{
  "arch": "resnet_bottleneck",
  "model": "image classifier",
  "dataset": "capsule endoscopy frames (Kvasir-Capsule)",
  "train_examples": 42238,
  "image_size": 64,
  "crop_scale_min": 0.5,
  "horizontal_flip": true,
  "rotation_deg": 10,
  "targets": ["finding"],
  "num_classes": 11,
  "norm": "batchnorm",
  "activation": "relu",
  "depths": [2, 2, 3, 2],
  "kernel_size": 3,
  "stem": "single",
  "avg_pool_shortcut": true,
  "widths": [192, 336, 576, 1024],
  "label_smoothing": 0.1,
  "loss": "cross_entropy",
  "init": "kaiming_normal",
  "residual_init": "scaled_by_depth",
  "optimizer": "soap",
  "beta2": 0.999,
  "lr": 0.0019,
  "beta1": 0.95,
  "shampoo_beta": 0.95,
  "eps": 1e-08,
  "precondition_frequency": 10,
  "max_precond_dim": 1024,
  "merge_dims": false,
  "one_sided": true,
  "adamw_lr_other_params": 0.0024,
  "steps": 4700,
  "batch_size": 384,
  "epochs": 42.7,
  "lr_schedule": "cosine",
  "final_lr_fraction": 0.05,
  "warmup_steps": 470,
  "weight_decay": 0.2,
  "adamw_weight_decay_other_params": 0.01
}
Rows from block 6, named by matrix and row number. Each number is 500 + 25 x the weight over its row's rms, rounded and kept within 0 to 999. All counts start at 0. Numbers have three digits each. After the name is the row's rms in percent of the matrix's.
# convs0: reduce pointwise conv (model.blocks.6.convs.0.weight, 144x576x1x1), inputs 432-575
convs0.89 100:513480538478483508470522530524451484469500502472486488483496482494504566510484538539510495480513505492484469474499467502472518490504478472478500483526509471482489498547549501527472455517504513501473504588490494457477475462452494473484489479483505481465511507502518490466477465488458487506452479490501480473509498482540491516479497485502498510483526485522497501520515508570511491485517509496490532503491520519509492515437472495485473
convs0.90 097:557475568511511528516504497493502471489520526531480501477493507538525500475485539522527554504531485488454551511507506523486519562454494542476515493492472530483483504483552506495476491552535493479516500450479489534506506488506489528506555502480505453508471571494478520506491493514495494515489532493473506527478463537526508504482503496475489497532491461523541502464483515502478506482447511545452495519512515539492474480523494473522474
convs0.91 098:508500538496504467492525542520492524512482464533478485513468474514476527510492498474477512510561503499492521498498516538470507488482515518518519489465495502495476497515554509491513506521535500494532513488488514501469495505479517510506484529562489482493504506479545508499499462480490478542539470467512494508462465497486516476503438563471536510486506504512484598453506480486497450509481466485469508575518483501496470513548498480467550
convs0.92 098:485479501515513529497489458543501491558512497519529508543521509521506509458494510510459500493506493524501480511500487464519515516473498519507520468417483514515490455457470494484496489542515488533461472461497495546507481502495488473475472496484476498431475496509482503477518520481492520469512478554496485508475520516517467464486504516479492497477491471492513459482495466491506523519478492502504477477479479536474451515472474478495450
convs0.93 100:481546472517514506514501518508481496529423496507482492501479468481470483468500522509466474525495455533524519513505429467494473498444532525484522486505483491476486532485489511543501489518491504505488525579520526501540497458513524495477519463512477522429462518520513485529498488489556451488520454497538465529506544498458505545475500516506452486499513508499519488441532494493535514540512480533504497481524518505527520510466539523492494
convs0.94 097:521471478485489486496479504482473501457468495485541515510481495483477484534498470502515495519518498520501526504507487522493508520555490487528512534420497489469482521492545489494487471482508491479497501524526533501520475465516519480502542490480493500504524477500523545505517511500472560530490516513505510527522504503532470520495476521484502514504487473519505494520519492467464524527510550514490524501537518528512493496505486496514535
convs0.95 094:513503535481515521534529488528518497525475516515496530474506502567507489486499526475511504505517513515516548531560534498498548523516506471538512459523496492482526505491542513507478525488509516464510495498447491540467460505498492485483475471479441471462499533481524458505519561506480530503532482518483541522491487484511483482463532489531507518510516457512514521474478478536510549483528502566464514515533493474528444503524512464508483
convs0.96 101:551527506482525550521508509515443529510525504500473490470492508528472470506504477509481527530471470508524512513474497531541511498491499534470492530528531440505496506502503447501505491536480466526526463499476533523516491506524485506474461498518513512484512554499474489499500543472489474487530455480481486503508491488552480511518468560510504474488525506486484524501479499495482491461501507495503522481504482560472527487498471498447529
convs0.97 098:482526499498513474505484447482476463467505497486480514470469498446528502453525505475465516506501500508505463523528506547547516510482461507488526517513493521504494524507511466516539520508554463550491483488493501540453507539507450506461504518510475480473515548535527506462505513506488513511478491488488512486476522525534472526481500503496495531455473525474515545485507487471503512510486492508522493485499482495505540476492495542517486
convs0.98 100:496527520517524445522523506502485481516515482497500514469553470504517531481512504482513519510540452495491524441481491544552503521506483468487496519524479486475523477518535473461510496503509470480485486512516489518490545493505491521507496504479505473497513507477488511496480516502494538509474518519505524518515515523480509532480511500498481542530504514480496468564504516532518469481538470497512522520490544513499444449540484505511520
convs0.99 097:513474538494471499487486518513488497462486467498492506513495479497562534509481492541533522529538536460523496496509506487455532492526545522549513503520495504491515505497499528482543522541477521473502536465504495530471535495489495489523467504506533496497476478541477510484502484519467510509488466557480497498495525526502531529517476493537469485499477521483463522472480479535533531485466502540520485512523522537514518483532510469476516
convs0.100 100:500529504483440509476474525474482471500481467507510488526472523528466430497487514502547503512487522516509549527529493490457511465509531514484479487494483514494490494507467477479469488516486498486478510465492492504462459497508513500445472491443496501528532514495519558484536530498500547480509541506499518498493494462503529523469478493515462504486540512540512505491504514460472523447478553508490485482533480499492480536533489532536523
convs0.101 101:519511488515500452525502528444449511436493531517464463479501458591486462544507504489559538451501522515528519466498502500532529468507470494511543549540501493474543479509480493481540537490528475505493487513485468490483506534543489504467521505523472484519538492514541529449463502541552481521469494534494494485493466540491472524483474504510510486495553477493558518468509487532507520508497463546489472518474549526495494503550482484492511
convs0.102 100:483534483532467486521463474483492497540562486503488499497501461490485516500492524527513499526564513513544503493474545488477457443487516490489519503523494456521505510504487477479541506480556485466528463499536502481515500462527511512526497477468516501483498480519503479502464492468513522519493457509506487494463500531449487475560466424469473455471480500492504461501506459477460526503457465498487485513484477441451492490492487506490492
convs0.103 096:504520545534457502499501535524511533491524463463466503520542529521467520480518530529466500486500513529502532493486498506549501474489489487504492525480466533565490454504487509483538538513521502520520491491528483459499486567464521494499505491482494498500490469541541519461459459509476494494548559485507487513492506497535492486499508585545488528501472523448496481539519523492574505503493501503513539462525534461502540533541518510490476
convs0.104 105:486431492481486513479487508533506519551521459493505481483503545460462486507493473492492465518533520513515508418535508465491504537460500472469468459559480505484514470496549555505533499492498518466519481518523502472469452493500488469473488467464518495475483468469523513480542498506503457470490533485506505497446519493516511466500470493519490542457463469479485495459490457482474514523494475538523487497519487490470541487457475506488498
convs0.105 102:504548503499572536510474502556567499492519481479504494444502467487490537488490505494509516484509484502523483521435501527470464483499510503503505553492519507555521527506531488483453481465519497487488499527501493531497487505536488495499498529511477523475497474495529477558502536466474527506515572497515469515493479437501532519555482496495550442496532548484469511501502581540485492503526497483493454486496500504495494488466515494475505