From a checkpoint of a small image classifier.
Model: 4.32M parameters, norm batchnorm, activation relu, widths [192, 336, 576, 1024].
Training: soap at rate 0.0019, 4700 steps, batches of 384, held-out accuracy 100%.
Data: trained on capsule endoscopy frames (Kvasir-Capsule), 42.7 epochs.
Rows from block 4 of a small image classifier, named by matrix and row number. Rows with one number belong to one channel. Each number is 500 + 25 x the weight over its row's rms, rounded and kept within 0 to 999. All counts start at 0. Numbers have three digits each. After the name is the row's rms in percent of the matrix's.
Before each channel's rows are labels from the 100 images, of 14848, where the channel reaches its highest value: "top examples" is what is common among them. Only what is clearly more common there than usual is listed. The data: capsule endoscopy frames (Kvasir-Capsule).
# convs1: 3x3 conv, stride 2 (model.blocks.4.convs.1.weight, 144x144x3x3, each kernel summed), inputs 72-143
# convs2: expand pointwise conv (model.blocks.4.convs.2.weight, 576x144x1x1, transposed), outputs 64-127

top examples: finding: blood fresh
convs1.141 090:516525497513453507489533496505535462497494536544503499469506493505494529477531516513507465562558510463487529514519517506477498557509550472489503504491498489499509529518517513523478509465525488500450517425483492481518
convs2.141 104:500506461521536495506494487494486467506512523502521493525500458498461480512501519509511553503515520499495450525499517494512485544453489512519555527509502494579493497552444491556456528458486468

top examples: finding: pylorus
convs1.110 102:502448515452458462560467472468557498500546433502499491522531529509518475502542525516512505511484498487519467500504523480465472505502485492515547515481514508442460452517495504496511482518494547515497504497502469468499
convs2.110 100:473506493513508465514515477539496515468522507507520508474538482496490491498518473508506489484527478505499472483514513490533506549465513494526499493510489476494491481496488510518502539498492495

top examples: finding: blood fresh; finding: ileocecal valve
convs1.137 090:490553491508503475458491514484509492511476470495488438514488494491494487500494485531536488508502488484506502484522440554467494501483513526503514492507480494531478495475493494457515532509497510502489516460473508479495
convs2.137 101:493516552479501481530504487517475465455491479498446480500526565525487499531531451541478479457508482527494495496492521536514536510531522492520510477487496524504530472501488491530493501509525496

top examples: finding: ileocecal valve
convs1.131 093:499464514510486521501506536507470480487515488464528496496489524486483487537481478508524487504530539520522493464507502482471488529556494492543573525528484561507541481526497516463512535546503500500509505477560510491486
convs2.131 102:474560495536538476492515457459483494491467461475528451476490488512551483503538505485491504508511458525472488501496485534499524535526502536484516538522487476527503456471485483481519462480498473

top examples: finding: blood fresh; finding: ileocecal valve
convs1.47 109:505523502532475572507510494479498517508441491466518486491533479479488493496534452523497545487516521547497560495515546530504563497490507484539495502486536520521493502458483500487523523511514457510496508514516493514515
convs2.47 103:510506548484482520553508497489487498480505502532463523517470531514529492521512513509522473528504495500502512487485521435482480494510509471521487509509486483497537475479492494550472481507488509

top examples: finding: blood fresh
convs1.43 092:502515471530559534501508513494446491507493518488509510493503510520472474443494516506515485513513469538521499573509513481437533507472543485494489520474505511516519496492521514479479514490504456554503486504518492488480
convs2.43 096:520526526504495487534507529489474546518494464509480505484498472512492484539515511487496520522505465501468483513458444539541499492449464500456464472524469485498493503475499520503475522505485522

top examples: finding: ileocecal valve
convs1.27 097:507487507490495461498506479471473517524489501508474451542475517496549476478485489490524505500452496527511510496476524441456500485495478475491484505479450507513511507435476510499480526539477514500501490512485542483503
convs2.27 100:505492546489511506530472495480507537460505471474514502474490500467497543532517498498554531515501505490519502477478509475486506470480524528541484531501527500512508521486503538494517524579525492

top examples: finding: pylorus
convs1.35 100:507473492478507489457513520488522496488498499506490519465466512537517521531495532501502459537495450457502447486519476491493482502501487456489503483499464504487477493505499512521513507515481526503477483527533520494511
convs2.35 104:527509482567517487530501481466542517495471450562507454506521458472495521510527477487514494517466433489554502519491473478521542462514501523496484485500482499538471515507460545537525511493487485

top examples: finding: pylorus
convs1.75 092:570485483479486508519495514476528549494463478544489516490483466506488479467445470506501510491494506535480510527481492516546526500446495521497479516496517525486502538519504514535486475528502527538470494476517495556488
convs2.75 099:485471486529479545497542521463474469494490502479517454473498519500502520469534538536484513492482506498491523468491472484445512502489449491491484488482471472496464508528517463507507520491492505

top examples: finding: pylorus
convs1.11 090:516487463491519488504515468513496467475497531487467463457487481506519505520512502465470505530531457488448506519487523472517539442528528523470492453490503432480491454496534488508461477488508521492492478506501555480488
convs2.11 100:523543533472483500488523467529478516500499518524538503492535470525528509536535499493478532484499500546477502510504523507539512474527470511439487485521500536479509477516521516466447489497523471

top examples: finding: blood fresh; finding: ileocecal valve
convs1.114 097:449506563535517514506521503488509524535500504499520508529476493510507527533516493494503543514481499464527469461485488508502473518498478484507467507495499553474503534454466517456499533544495491511497481529535518515499
convs2.114 098:533499485504497482543508473476496457465477533466519476498474524524522497529525525474513488496496518531462497485515524502538466476536503466450475525511525515518502501449471501492496493502482545

top examples: finding: blood fresh
convs1.54 076:523446487475486494501487474508519490518461495537482472478453550464488459502484467539484455499489479481504466492493490484457461509514483514478494487499523534522486520479485524547479542509444479515503531514514500488454
convs2.54 104:461455502533523536483559493494504485486506539481498469530522518486495490491520496525490521508494468520478480498477490543490524500494496518469456500521550517530492468494503480542508487510485480

top examples: finding: pylorus
convs1.9 089:541486504551484507505462482507532484475501465499517492465510516490524476490493476526497510528497510541518480466483460483474498517482534507458521472526552482525531517459444531539500531468479481488502511460534537511576
convs2.9 098:528455483500475500524494475471501474503486485519515487488506519496540469488523476423539496481500473519477493491484489524508508483480507493527498437512532483533465501532523490523507506534498543

top examples: finding: ileocecal valve; finding: blood fresh
convs1.19 105:489499471504456503500502467533554504460537501485479450516497532505526478460496486484489501538524518467496481511532499529490482507460543484502501482472455474512475513477530497480479457477453514544537520477492505465469
convs2.19 095:537460511482520526516474510517506453513504562549513550461496496534479483524459474491472491502502465561477501530525481503441505496482507507509459506504505488497462528500558504458491474469556467

top examples: finding: ileocecal valve; finding: blood fresh
convs1.115 090:470480537480509518494504501492517543501522476469484516454478528552503505518440465463480493508495457442484497497495519486527468514522495506514454479525472483540488480483493493470503528484504526498476434489493505462490
convs2.115 103:495473548469552497492535507471495443546520479516532534547484487469490494533525508530493496469505514512485518521481469523508545500509512483455535501502479478512488510471497518523489493520569522

top examples: finding: blood fresh; finding: ileocecal valve
convs1.76 105:523471499476462478467495482486541479489534473513505480469518576492506484472533548473515497480504474463509496510489505480478461485492546504457513506498462507551545472520546494480520496516472538511473504497505490486521
convs2.76 099:547485528476514511541542465516476417481487516507502475513521485515492487460520480449526490487496503510475487485489509500496545505509467530476456475494496520495501517463519494481511483496474503

top examples: finding: pylorus
convs1.102 093:510513522519460536527513501500503472530472511527491487519494466499518506491517519482528511484534521530499504514502532550471524496481530485530515525478535514482527539469543466484518468450512509521541480482513488465467
convs2.102 101:484516487523533515469541505510488507499498489509555493488511492482524491538492475484510576482483507481491483470516472464510492534433504507462479477507511456482524496470512527525547502536477488

top examples: finding: blood fresh
convs1.58 104:490446501564457475505503487491517490499505479510479487535531512457531513518505475475503495480481535538502514503484506497532498467492469525527464453495532496530500492520539516496503472502465495539512489556480509505464
convs2.58 101:515491510470537470484500492479487506484510519498542490471482518538462484513504515539478522508531542508491432477487524472491545431541499499500517478497514501481501477491530512473527487497495466

top examples: finding: blood fresh
convs1.126 085:533473477467479500448527476461477481495501512523530519504536549499458536484498508489497510527500500510515497475449494445542527503539560467491505508500467458520508444470507496458488551489466469494467493523470480500489
convs2.126 102:501498554504533491533514545497513499484473530534518523510469494489477540510488466464519535485493544542516470485505502500527536517485524514505499471486564534510509472519472460513489471520503494

top examples: finding: blood fresh; finding: ileocecal valve
convs1.93 112:461496469520475518544534462516486493478441527497501518481496521486461492499583505492486493545535497521509522498534550512535551521514510510481466525496552494486523463488490520486491494520511471508493498499504475500488
convs2.93 098:532484511494518503465486451507503510496514521529526514518476491521538474508478515487497445525481444544538469502486469487464481508492505514475463514482498513516520482477439506487454521525528485

top examples: finding: pylorus
convs1.6 086:485513518482529474504516501462469565480472495476459514476506521480481480507535498411502508523487502497505521480496514489467458517484502546476469474507501486497522517501529523500501510469491495497480461489497471508480
convs2.6 106:470505523503494544574510541503471515500492532497510476547489512485526462514531497500485522503497530462466506508467497534525499484522463484479515510522484471497512456500501509484461519473527509

top examples: finding: pylorus
convs1.4 110:488496477469486496506533468502488496468507499498488527452478489515472565489487525508552514551462467470480485521495506476495453528471540520492479493487544480501524456511511487522468491461494462517483483472518459515492
convs2.4 097:484494489466489492492478509514452496502511503498510480531525458500469503538480523486522464509453500516509484522504462497497454513467512489465494498533494485518473538516479518505541506457512493

top examples: finding: blood fresh
convs1.51 097:478504541523492478467514499507479509506502485490471489516502511530482551475505532521532455466533482521501559521463453494469475473495464501477509475521491478479484430533517477496513520510483504521450512483503508490505
convs2.51 104:479487485509533498521475502485492445461500498507543494469504424475485484505503448452452488518538517481516481534505496505506568460495510522533547541502505460535519474462518540496524502502493510

top examples: finding: blood fresh
convs1.39 097:494455520489481492491508453518517508480479480478490527464548479470490521459476476500488473533497477473505508488493466484532515496460501500479519520508489503486488529486469455473484500484504497514499497531474522511441
convs2.39 099:553456503483520507515504524459506515497504549531517493521505514517485513498503464506472445518512481528493499464516496492523514527529496528465488487516546498502506516503529529496455461469543479

top examples: finding: pylorus; finding: blood fresh
convs1.56 114:486524506547484530472480469498535508515464493493538511482498500495500483529517488506506493495501471567507514516508529546540522517467457478499474522516524476546520478448489518506489503501440493532504528502472514499436
convs2.56 100:486495490517455469527506525543486551501534504517492541497476506501540484492520531497458497496445503491485507455523505471529459494483576455501428459461475468519526508496510533455512502463509533

top examples: finding: blood fresh
convs1.113 108:486504500515503522518472477499476473520492489516484508522488545449496482537558509450477482510504514552490520499508520501473558500482496478506469505498504488506476450503507505458485497554472489494512495514520471509487
convs2.113 099:521527483516498487518485444469450535493446525502490519516492541447520513519542492511478515493491557480469512492545512495488460506532502464508517492501490491540471520505562480498520457511485504

top examples: finding: lymphangiectasia; finding: foreign body
convs1.67 083:534517507497490508495504480458500509484491519548455503506494504499471468504483532531487558472453499505511482463481506491529474465493529496507523490520506486481496519476531495472487484446529460486524523459516486504490
convs2.67 098:511480493475531502516526512511515493511495507510479511534514547499518478492566494539492539521518474505558524462493475511484515495523498540511558496450467525456489479530481506445506499469526528

top examples: finding: pylorus
convs1.143 087:510571500506486494452453497510506503493538499492491482559535546481515486509484489518516485505464534494523486518491494536497451514533537490508533493492501506511495543475502524493445490478471527535515480495488482456511
convs2.143 104:527491515514465515525489460493471533465532478534516479532491513518507495504494495482516500523477514468482517466522503483482515499533546514527476505497503507507469490470493514504511509562508478

top examples: finding: blood fresh
convs1.64 107:504514481550483542489510522488524484511472515535513490521499519503528457495565527514484497495537513549502568508490494523499524472521520526488511462467468513524476484499502506532497546510485482511515527504512484532560
convs2.64 098:476481484474481550519479472476487459541454488502514493463504508532552497529498501509494536486510502505504481478499509467498455490501538464508535489502474507491515447489537498549507542479467513

top examples: finding: ileocecal valve
convs1.31 099:509470508464517484516480474491486491477541497475496506470490511466494463543497516509502534516499508509477480522464486507521531537483496534541449495497484502520487547451524459560458468500458556468524495494497510481478
convs2.31 104:506511496527481517488505493528506504468483498488466516515507531476520463505491540517527497539475527486464480553487477505517460473452476512550452508537511501503508493474528478497470517540471480