config.toml
model = "image classifier"
dataset = "capsule endoscopy frames (Kvasir-Capsule)"
train_examples = 42238
image_size = 64
crop_scale_min = 0.5
horizontal_flip = true
rotation_deg = 10
targets = ["finding"]
num_classes = 11
arch = "resnet_bottleneck"
norm = "batchnorm"
activation = "relu"
depths = [2, 2, 3, 2]
kernel_size = 3
stem = "single"
avg_pool_shortcut = true
widths = [192, 336, 576, 1024]
label_smoothing = 0.1
loss = "cross_entropy"
init = "kaiming_normal"
residual_init = "scaled_by_depth"
optimizer = "soap"
beta2 = 0.999
lr = 0.0019
beta1 = 0.95
shampoo_beta = 0.95
eps = 1e-08
precondition_frequency = 10
max_precond_dim = 1024
merge_dims = false
one_sided = true
adamw_lr_other_params = 0.0024
steps = 4700
batch_size = 384
epochs = 42.7
lr_schedule = "cosine"
final_lr_fraction = 0.05
warmup_steps = 470
weight_decay = 0.2
adamw_weight_decay_other_params = 0.01
Rows from block 4 of a small image classifier, named by matrix and row number. Rows with one number belong to one channel. Each number is 128 + 24 x the weight over its row's rms, rounded and kept within 0 to 255. All counts start at 0. Numbers have three digits each.
After each channel's rows are labels from the 100 images, of 14848, where the channel reaches its highest value: "responds to" is what is common among them; "patch colour" is the nearest of a few named colours to the mean colour under the peak. Only what is clearly more common there than usual is listed. The data: capsule endoscopy frames (Kvasir-Capsule).
# convs1: 3x3 conv, stride 2 (model.blocks.4.convs.1.weight, 144x144x3x3, each kernel summed), inputs 72-143
# convs2: expand pointwise conv (model.blocks.4.convs.2.weight, 576x144x1x1, transposed), outputs 64-127

convs1.29:111114131125190106157136156152148104118123142159181117119101113135127125107117145146144124144140104121149110119122128148140174159157135082122107111144145140133145083161103090100146082141149121131151126130123107163162
convs2.29:145103166134134141132139138120124121146111141146097146155179117131102161076161151097093102099145131151097126142120141118106131078180137173096120129157173084149131144154128124099115143077164122
responds to: finding: pylorus
patch colour: pink

convs1.84:065103120153135165128093125127108119152101162131145182138154136119139114111140155135135173134124147147123126076109150117163146114099132109139139109110116141109148132172134111065137122159116142141137142134122157131172
convs2.84:119164125138144095127159133138135107118167129138121122134123138153155147099093125133101113117138135115136133093137111167132085149115103131130136070112146135132120111135137110148109099169147143
responds to: finding: lymphangiectasia
patch colour: orange

convs1.136:099127164117088173143135113165183143164128077141157129157120089127095107134134153171150129154140106125146196150155129119136126156126123139104132144145144155177161143089096142137150117140140092145111149082112114104149
convs2.136:151139106117130106125126147153104139119137147116099148124146129176093139124110097145162148122104121150149122128116135137160105103127159105117150128162122100204101090132099127140131137084088145
responds to: finding: pylorus
patch colour: black

convs1.106:104163122117126141109124161140108154114087111135100155175151167122141159118167112124164132138149154142126162109127147151101120119133130082135085093107107119075078113151099126108135179153128135136156163115092156170150
convs2.106:133118134090190165119133146101132116144118126153133144111120133175109147138119104146142164134127138189129127087110165138114148137134136087117101155147134173133109108088088105138115153138139124
responds to: finding: pylorus; finding: ileocecal valve
patch colour: pink

convs1.97:151141127145163117149106145139117171137141152101111074147123194143108082122132102144146139123151122115095129105158154132113150152139179125140172154151166180174126126099132128111141136134163118138095103131138114136139
convs2.97:115146143161133112122077126163145140108119116128151144127108169154106129145115112158146109108110119117109130121135149112126167133135125117141107102081099106128125108149168116134125109125145105
responds to: finding: ileocecal valve
patch colour: orange; pink

convs1.111:136112123090152121148164109129112153125093186113135129192140130109186167144111110133152094143149121136105101148126151136136117151120082081096145134169123126134138098131120130111104077110155121129101147102130097147170
convs2.111:153167149107143105143138127148190108091100084113140126153119131159161176185124138152167142151140141178116131136146122137094125072123098152142129133133117147092155085144169123107130137090143107
responds to: finding: pylorus
patch colour: pink

convs1.12:159135100138163174132129163125172092168129114152187120100136126132112092122141131144093165107131137127156175130158130125117173116157122126118141170160130122148146118145116131101128121159124129184095108130156096130109
convs2.12:132079098116161144160111158125145160126114167116145154105078116143105158115081123096135109103111127099131135079148155082106117175148106136131141099123112133145137138149101163112131167141111092
responds to: finding: blood fresh
patch colour: pink

convs1.68:142140127084138124071137143141134115126225121124095118098127085117136131115087094128109078095121141113124127116145107184131109129121137119122149156101102146115132103133169125129134127133104137163140145169143127119140
convs2.68:120160108133113113116113177113130136122182147139119114125141146071147119173128124147131166160108161127127115102154153096126124109144124100119119125130132133121084117098138121152137123085122089
responds to: finding: pylorus
patch colour: pink

convs1.142:111130150120158106168111148158130118152137118155136135169136109113098102121174118128114173139159126127135134097168135126099159180177144091141138163172116177134144096120094144127122129126121129127122117104193130125133
convs2.142:124084148163082106153151119088109132157087107138144108126096147127126121118172102153123113111111112128118100129168144120112113143127139125095110127112114073100115144100057119111097145087119173
responds to: finding: foreign body
patch colour: pink

convs1.22:105110135103140117141134122125095076119117133152148116124095113135102112143152089125102102094126126145163117076083095130106108125135125115101119148167132174150098106109136123096102087147106136085133131082105132127095
convs2.22:108147124105117106131130137114129168129126105099169131095121115152106154155140124170154155131159152131145107153079083138135155144120148150115131103137100121116096098124112146137165136113110134
responds to: finding: pylorus
patch colour: pink

convs1.38:102172071132150156101150121162128096153140168172153177139136120100135127078137156158140143157174148165156131146145145140128160153139128090144108149124144125129117129135141114096129155161139123152125143171142139162137
convs2.38:088090132138138149087126088102198127113103139131132116116121140114112139142134160102147115108102133152146086136100140130094117143150159137161198151098150163109118098133149122135136178117105154
responds to: finding: foreign body
patch colour: pink; yellow

convs1.124:132088129119132093130145113100084105089073130154137136154123095122101119117163133125097105147089109146145137095107126140148160147100081099118104100111150109075115089079093110145116124123117141150081133097134109117133
convs2.124:114185157128124121136152133142123125120146137174142120111183134162150108147146092153107129146140107133105171110129174137121148109144142105131053176138149149134144139159160086144126143132158130
responds to: finding: blood fresh
patch colour: orange

convs1.37:125160118104165116111137140139116141163166089137098138123121116158088113149116138120156140117119135121156092119099107115116148115168127133117146181123084134125154092120138072126079129106103104114138118080149114080147
convs2.37:135117149137118134119136116125137100091152120129083120145134129122109091150112173168073148142106109111137139088139146137153129125120101125139097165111165081107136159070128132150141132151119131
responds to: finding: foreign body
patch colour: pink

convs1.104:202142101146158150102099123162155105128133185181136168141127132128098089145061125151135133137152115132093106137133092102144151126138103089128175121140125149161114103129120134128139117142105111148142111181143106167127
convs2.104:073140125133158120122088111119134138133128108091145113095108103107208155131111094152148132139133136157123089161172160111117147144131203154151108114124118129137125101125093169104149156106170124
responds to: finding: pylorus
patch colour: pink

convs1.81:112102123158138149153128117095103122141154142122135146126070082127141112164153136087112128112133142166136131135101138138110102104123122145104145132128118148107104146131145115134128140135115137168125105143113135134144
convs2.81:116079150095145098146127109121072117159144098133127164072088123135143128129165127126106117131198107159159112119173138185117178118139133130139152119124093163061175115154101140147122180128134083
responds to: finding: ileocecal valve; finding: blood fresh
patch colour: black

convs1.55:129140114100153136135136132155114128078147132065130154115110115127094114095092147130134133123128153129118138113143109098077108101115122127150165150157096165124122105151098109132173111104077144103124115071153149104103
convs2.55:158149112150169152122110092118121120085131125093133112099115157136120173103113116104143144152134126149113141164152115134150138142131103117094189106116099127110142125129136127110126130130127126
responds to: finding: pylorus
patch colour: pink

convs1.61:136146112141163126158144172116105158115143096104132142127129111123144115133119114141151155114128154147161182104077159081096096103169140122143130122099126136133159137169146158128160157118124108132146105137147127134115
convs2.61:154136126134125105083135104182118185146121098121151110131099145134150124159140113110165116117126139133103146126091103113126095079101165143107144111112131128121137146140152117122106128149137123
responds to: finding: blood fresh
patch colour: pink

convs1.59:125109121101158109155092121119126102095147155133126124127117130137129129090114095126165117079138123116124130116108135102130076151091153132154137139108118092168151130098164138172122105104119136122105111112128147106133
convs2.59:103140123140121148152106116131144175171141123111142154169164181143127174128121121134110161111135133130131117128156156180133123130183111110116105120133146145112140106124157094170120138146164189
responds to: finding: ileocecal valve
patch colour: black

convs1.134:108076125165129150122098138107118114106110097099111145128126103070090131161101121095129130113136155157121147087113123141150100094125085082157076104109138127119109126162126142147130110115100128105140089094108144162141
convs2.134:106151117163164115115091134099132142095117104102181095136171163142162115131093167110151152101099121096150135154114177130141082134152124153135119147147149140102097085102135145130144092145095168
responds to: finding: ileocecal valve
patch colour: orange

convs1.79:162162159126134161163153158144131155124135140097128167154166123116093154111088151166148141125140143134116155119168079106137108124132128114152134147167147137118119164152109120102155132151128100102162128169111193164100
convs2.79:093135129131124170150124139141142143106080164139140148098125144160149107153134116131144121142117086140110096134146115160152163104164150105140149070109125133141124117123144172114089101161140113
responds to: finding: foreign body
patch colour: pink; yellow

convs1.48:136122158103143118143155189165147179126124186168158149148090118162130149125126160135158121089159129105112181134139102148162136173160086136113147164156160108138140113147155136146162140107128120117127110095132139123156
convs2.48:178096110110110100126099066086137103149151144060123156147100082110118114152115134086179143107107147141063127124162146130146128137132123119124121113136127154080142107125108138143112100093102110
responds to: finding: foreign body
patch colour: pink

convs1.36:164156091134152161128172151137154137152141161155086143088126107103124130126133078119127142105115162134096138106162115151120176104133132142091145138150138154165129151105166099153132130138134139158104130078143130121134
convs2.36:139131125113114129174103122107128142111140116110154085109112131127132096123135094088199098104114140118139160142155086108129138144106103135116115108097093131138157137145084114133122168081137098
responds to: finding: foreign body
patch colour: pink

convs1.16:141196124117148177129123139150131143165106107121131118105141156117131108099137089156116124119119093149133122106119130152113097147136110129111174168133103168127134077117140105128155124144125138140084140164132141123120
convs2.16:117156129087112077127141149131134104116167129130109131110131109110099120158146154136120160108154116138130130171164104125095100161152149149105072116211123119134147107100150127159173111080090130
responds to: finding: foreign body
patch colour: orange

convs1.3:109108154118117156104125166112136104178119095151135128143139143152167135142134098098129126117111144140113139168118127139116135099116145139098116122127066128179110114086143182106133128117166159103144093135158070101137
convs2.3:129124175120108111108111148101148136184078159148107166143079135143148170153100185155160147098100118105134136094094104127111153148092118145087145099149172095157083112135136088120093134139083134
responds to: finding: blood fresh
patch colour: orange

convs1.96:118124109068163140137120164157079152141144107093155213138097120150124145170136091149170125102120092092181143104148108141091112145139099135121174139160122139113172125130142098154134100134110129113117140130158114109121
convs2.96:119115141124113116120155101161110104112069114100116112114091131135072138139125090117075101123099128077151083094120150115150128131122073104104162115096121130104087125092101143115138155118138137
responds to: finding: foreign body
patch colour: pink

convs1.133:085121122106117148134106157145115105127166108115113092136160132122125088160122121136126111125121103148134132204129114103075168099136164127122113092108146163122126125138113156137123155152139104106119117161106098156097
convs2.133:125133137085149144154145202109152172124126115188130073116140124102128124150158117139166164152145146155105175082117123124144151104069101138116119140144145155111140123139131164131096122176107106
responds to: finding: pylorus
patch colour: pink

convs1.21:136161168112137113168136121143137100116125115163158137123124150136118138080134140150128150107057091115090156098133117102106126150159112090103093171141114177141157104150135118104147161154122099148085154135111182141134
convs2.21:120130131120146121139088110111151121145147158133165139134157139165128125111156104078084146162106093155114173168146100102130162118115122115114128170156118141123110165087130126114118160165149107
responds to: finding: blood fresh
patch colour: orange

convs1.78:117132130138097160113122124137113134143092135121166103113109136125113088177157137124102149130145119133132101132112178156121178142132112151123118197126124130121118106150149104133141119125170149138124114108080179079130
convs2.78:104124113129141124137133165114170120122123128162122144142119153132123125126134087074102150142163165152134087131116122137101110140112118138117118093131138114168130152154112078146127153133119100
responds to: finding: pylorus
patch colour: pink; grey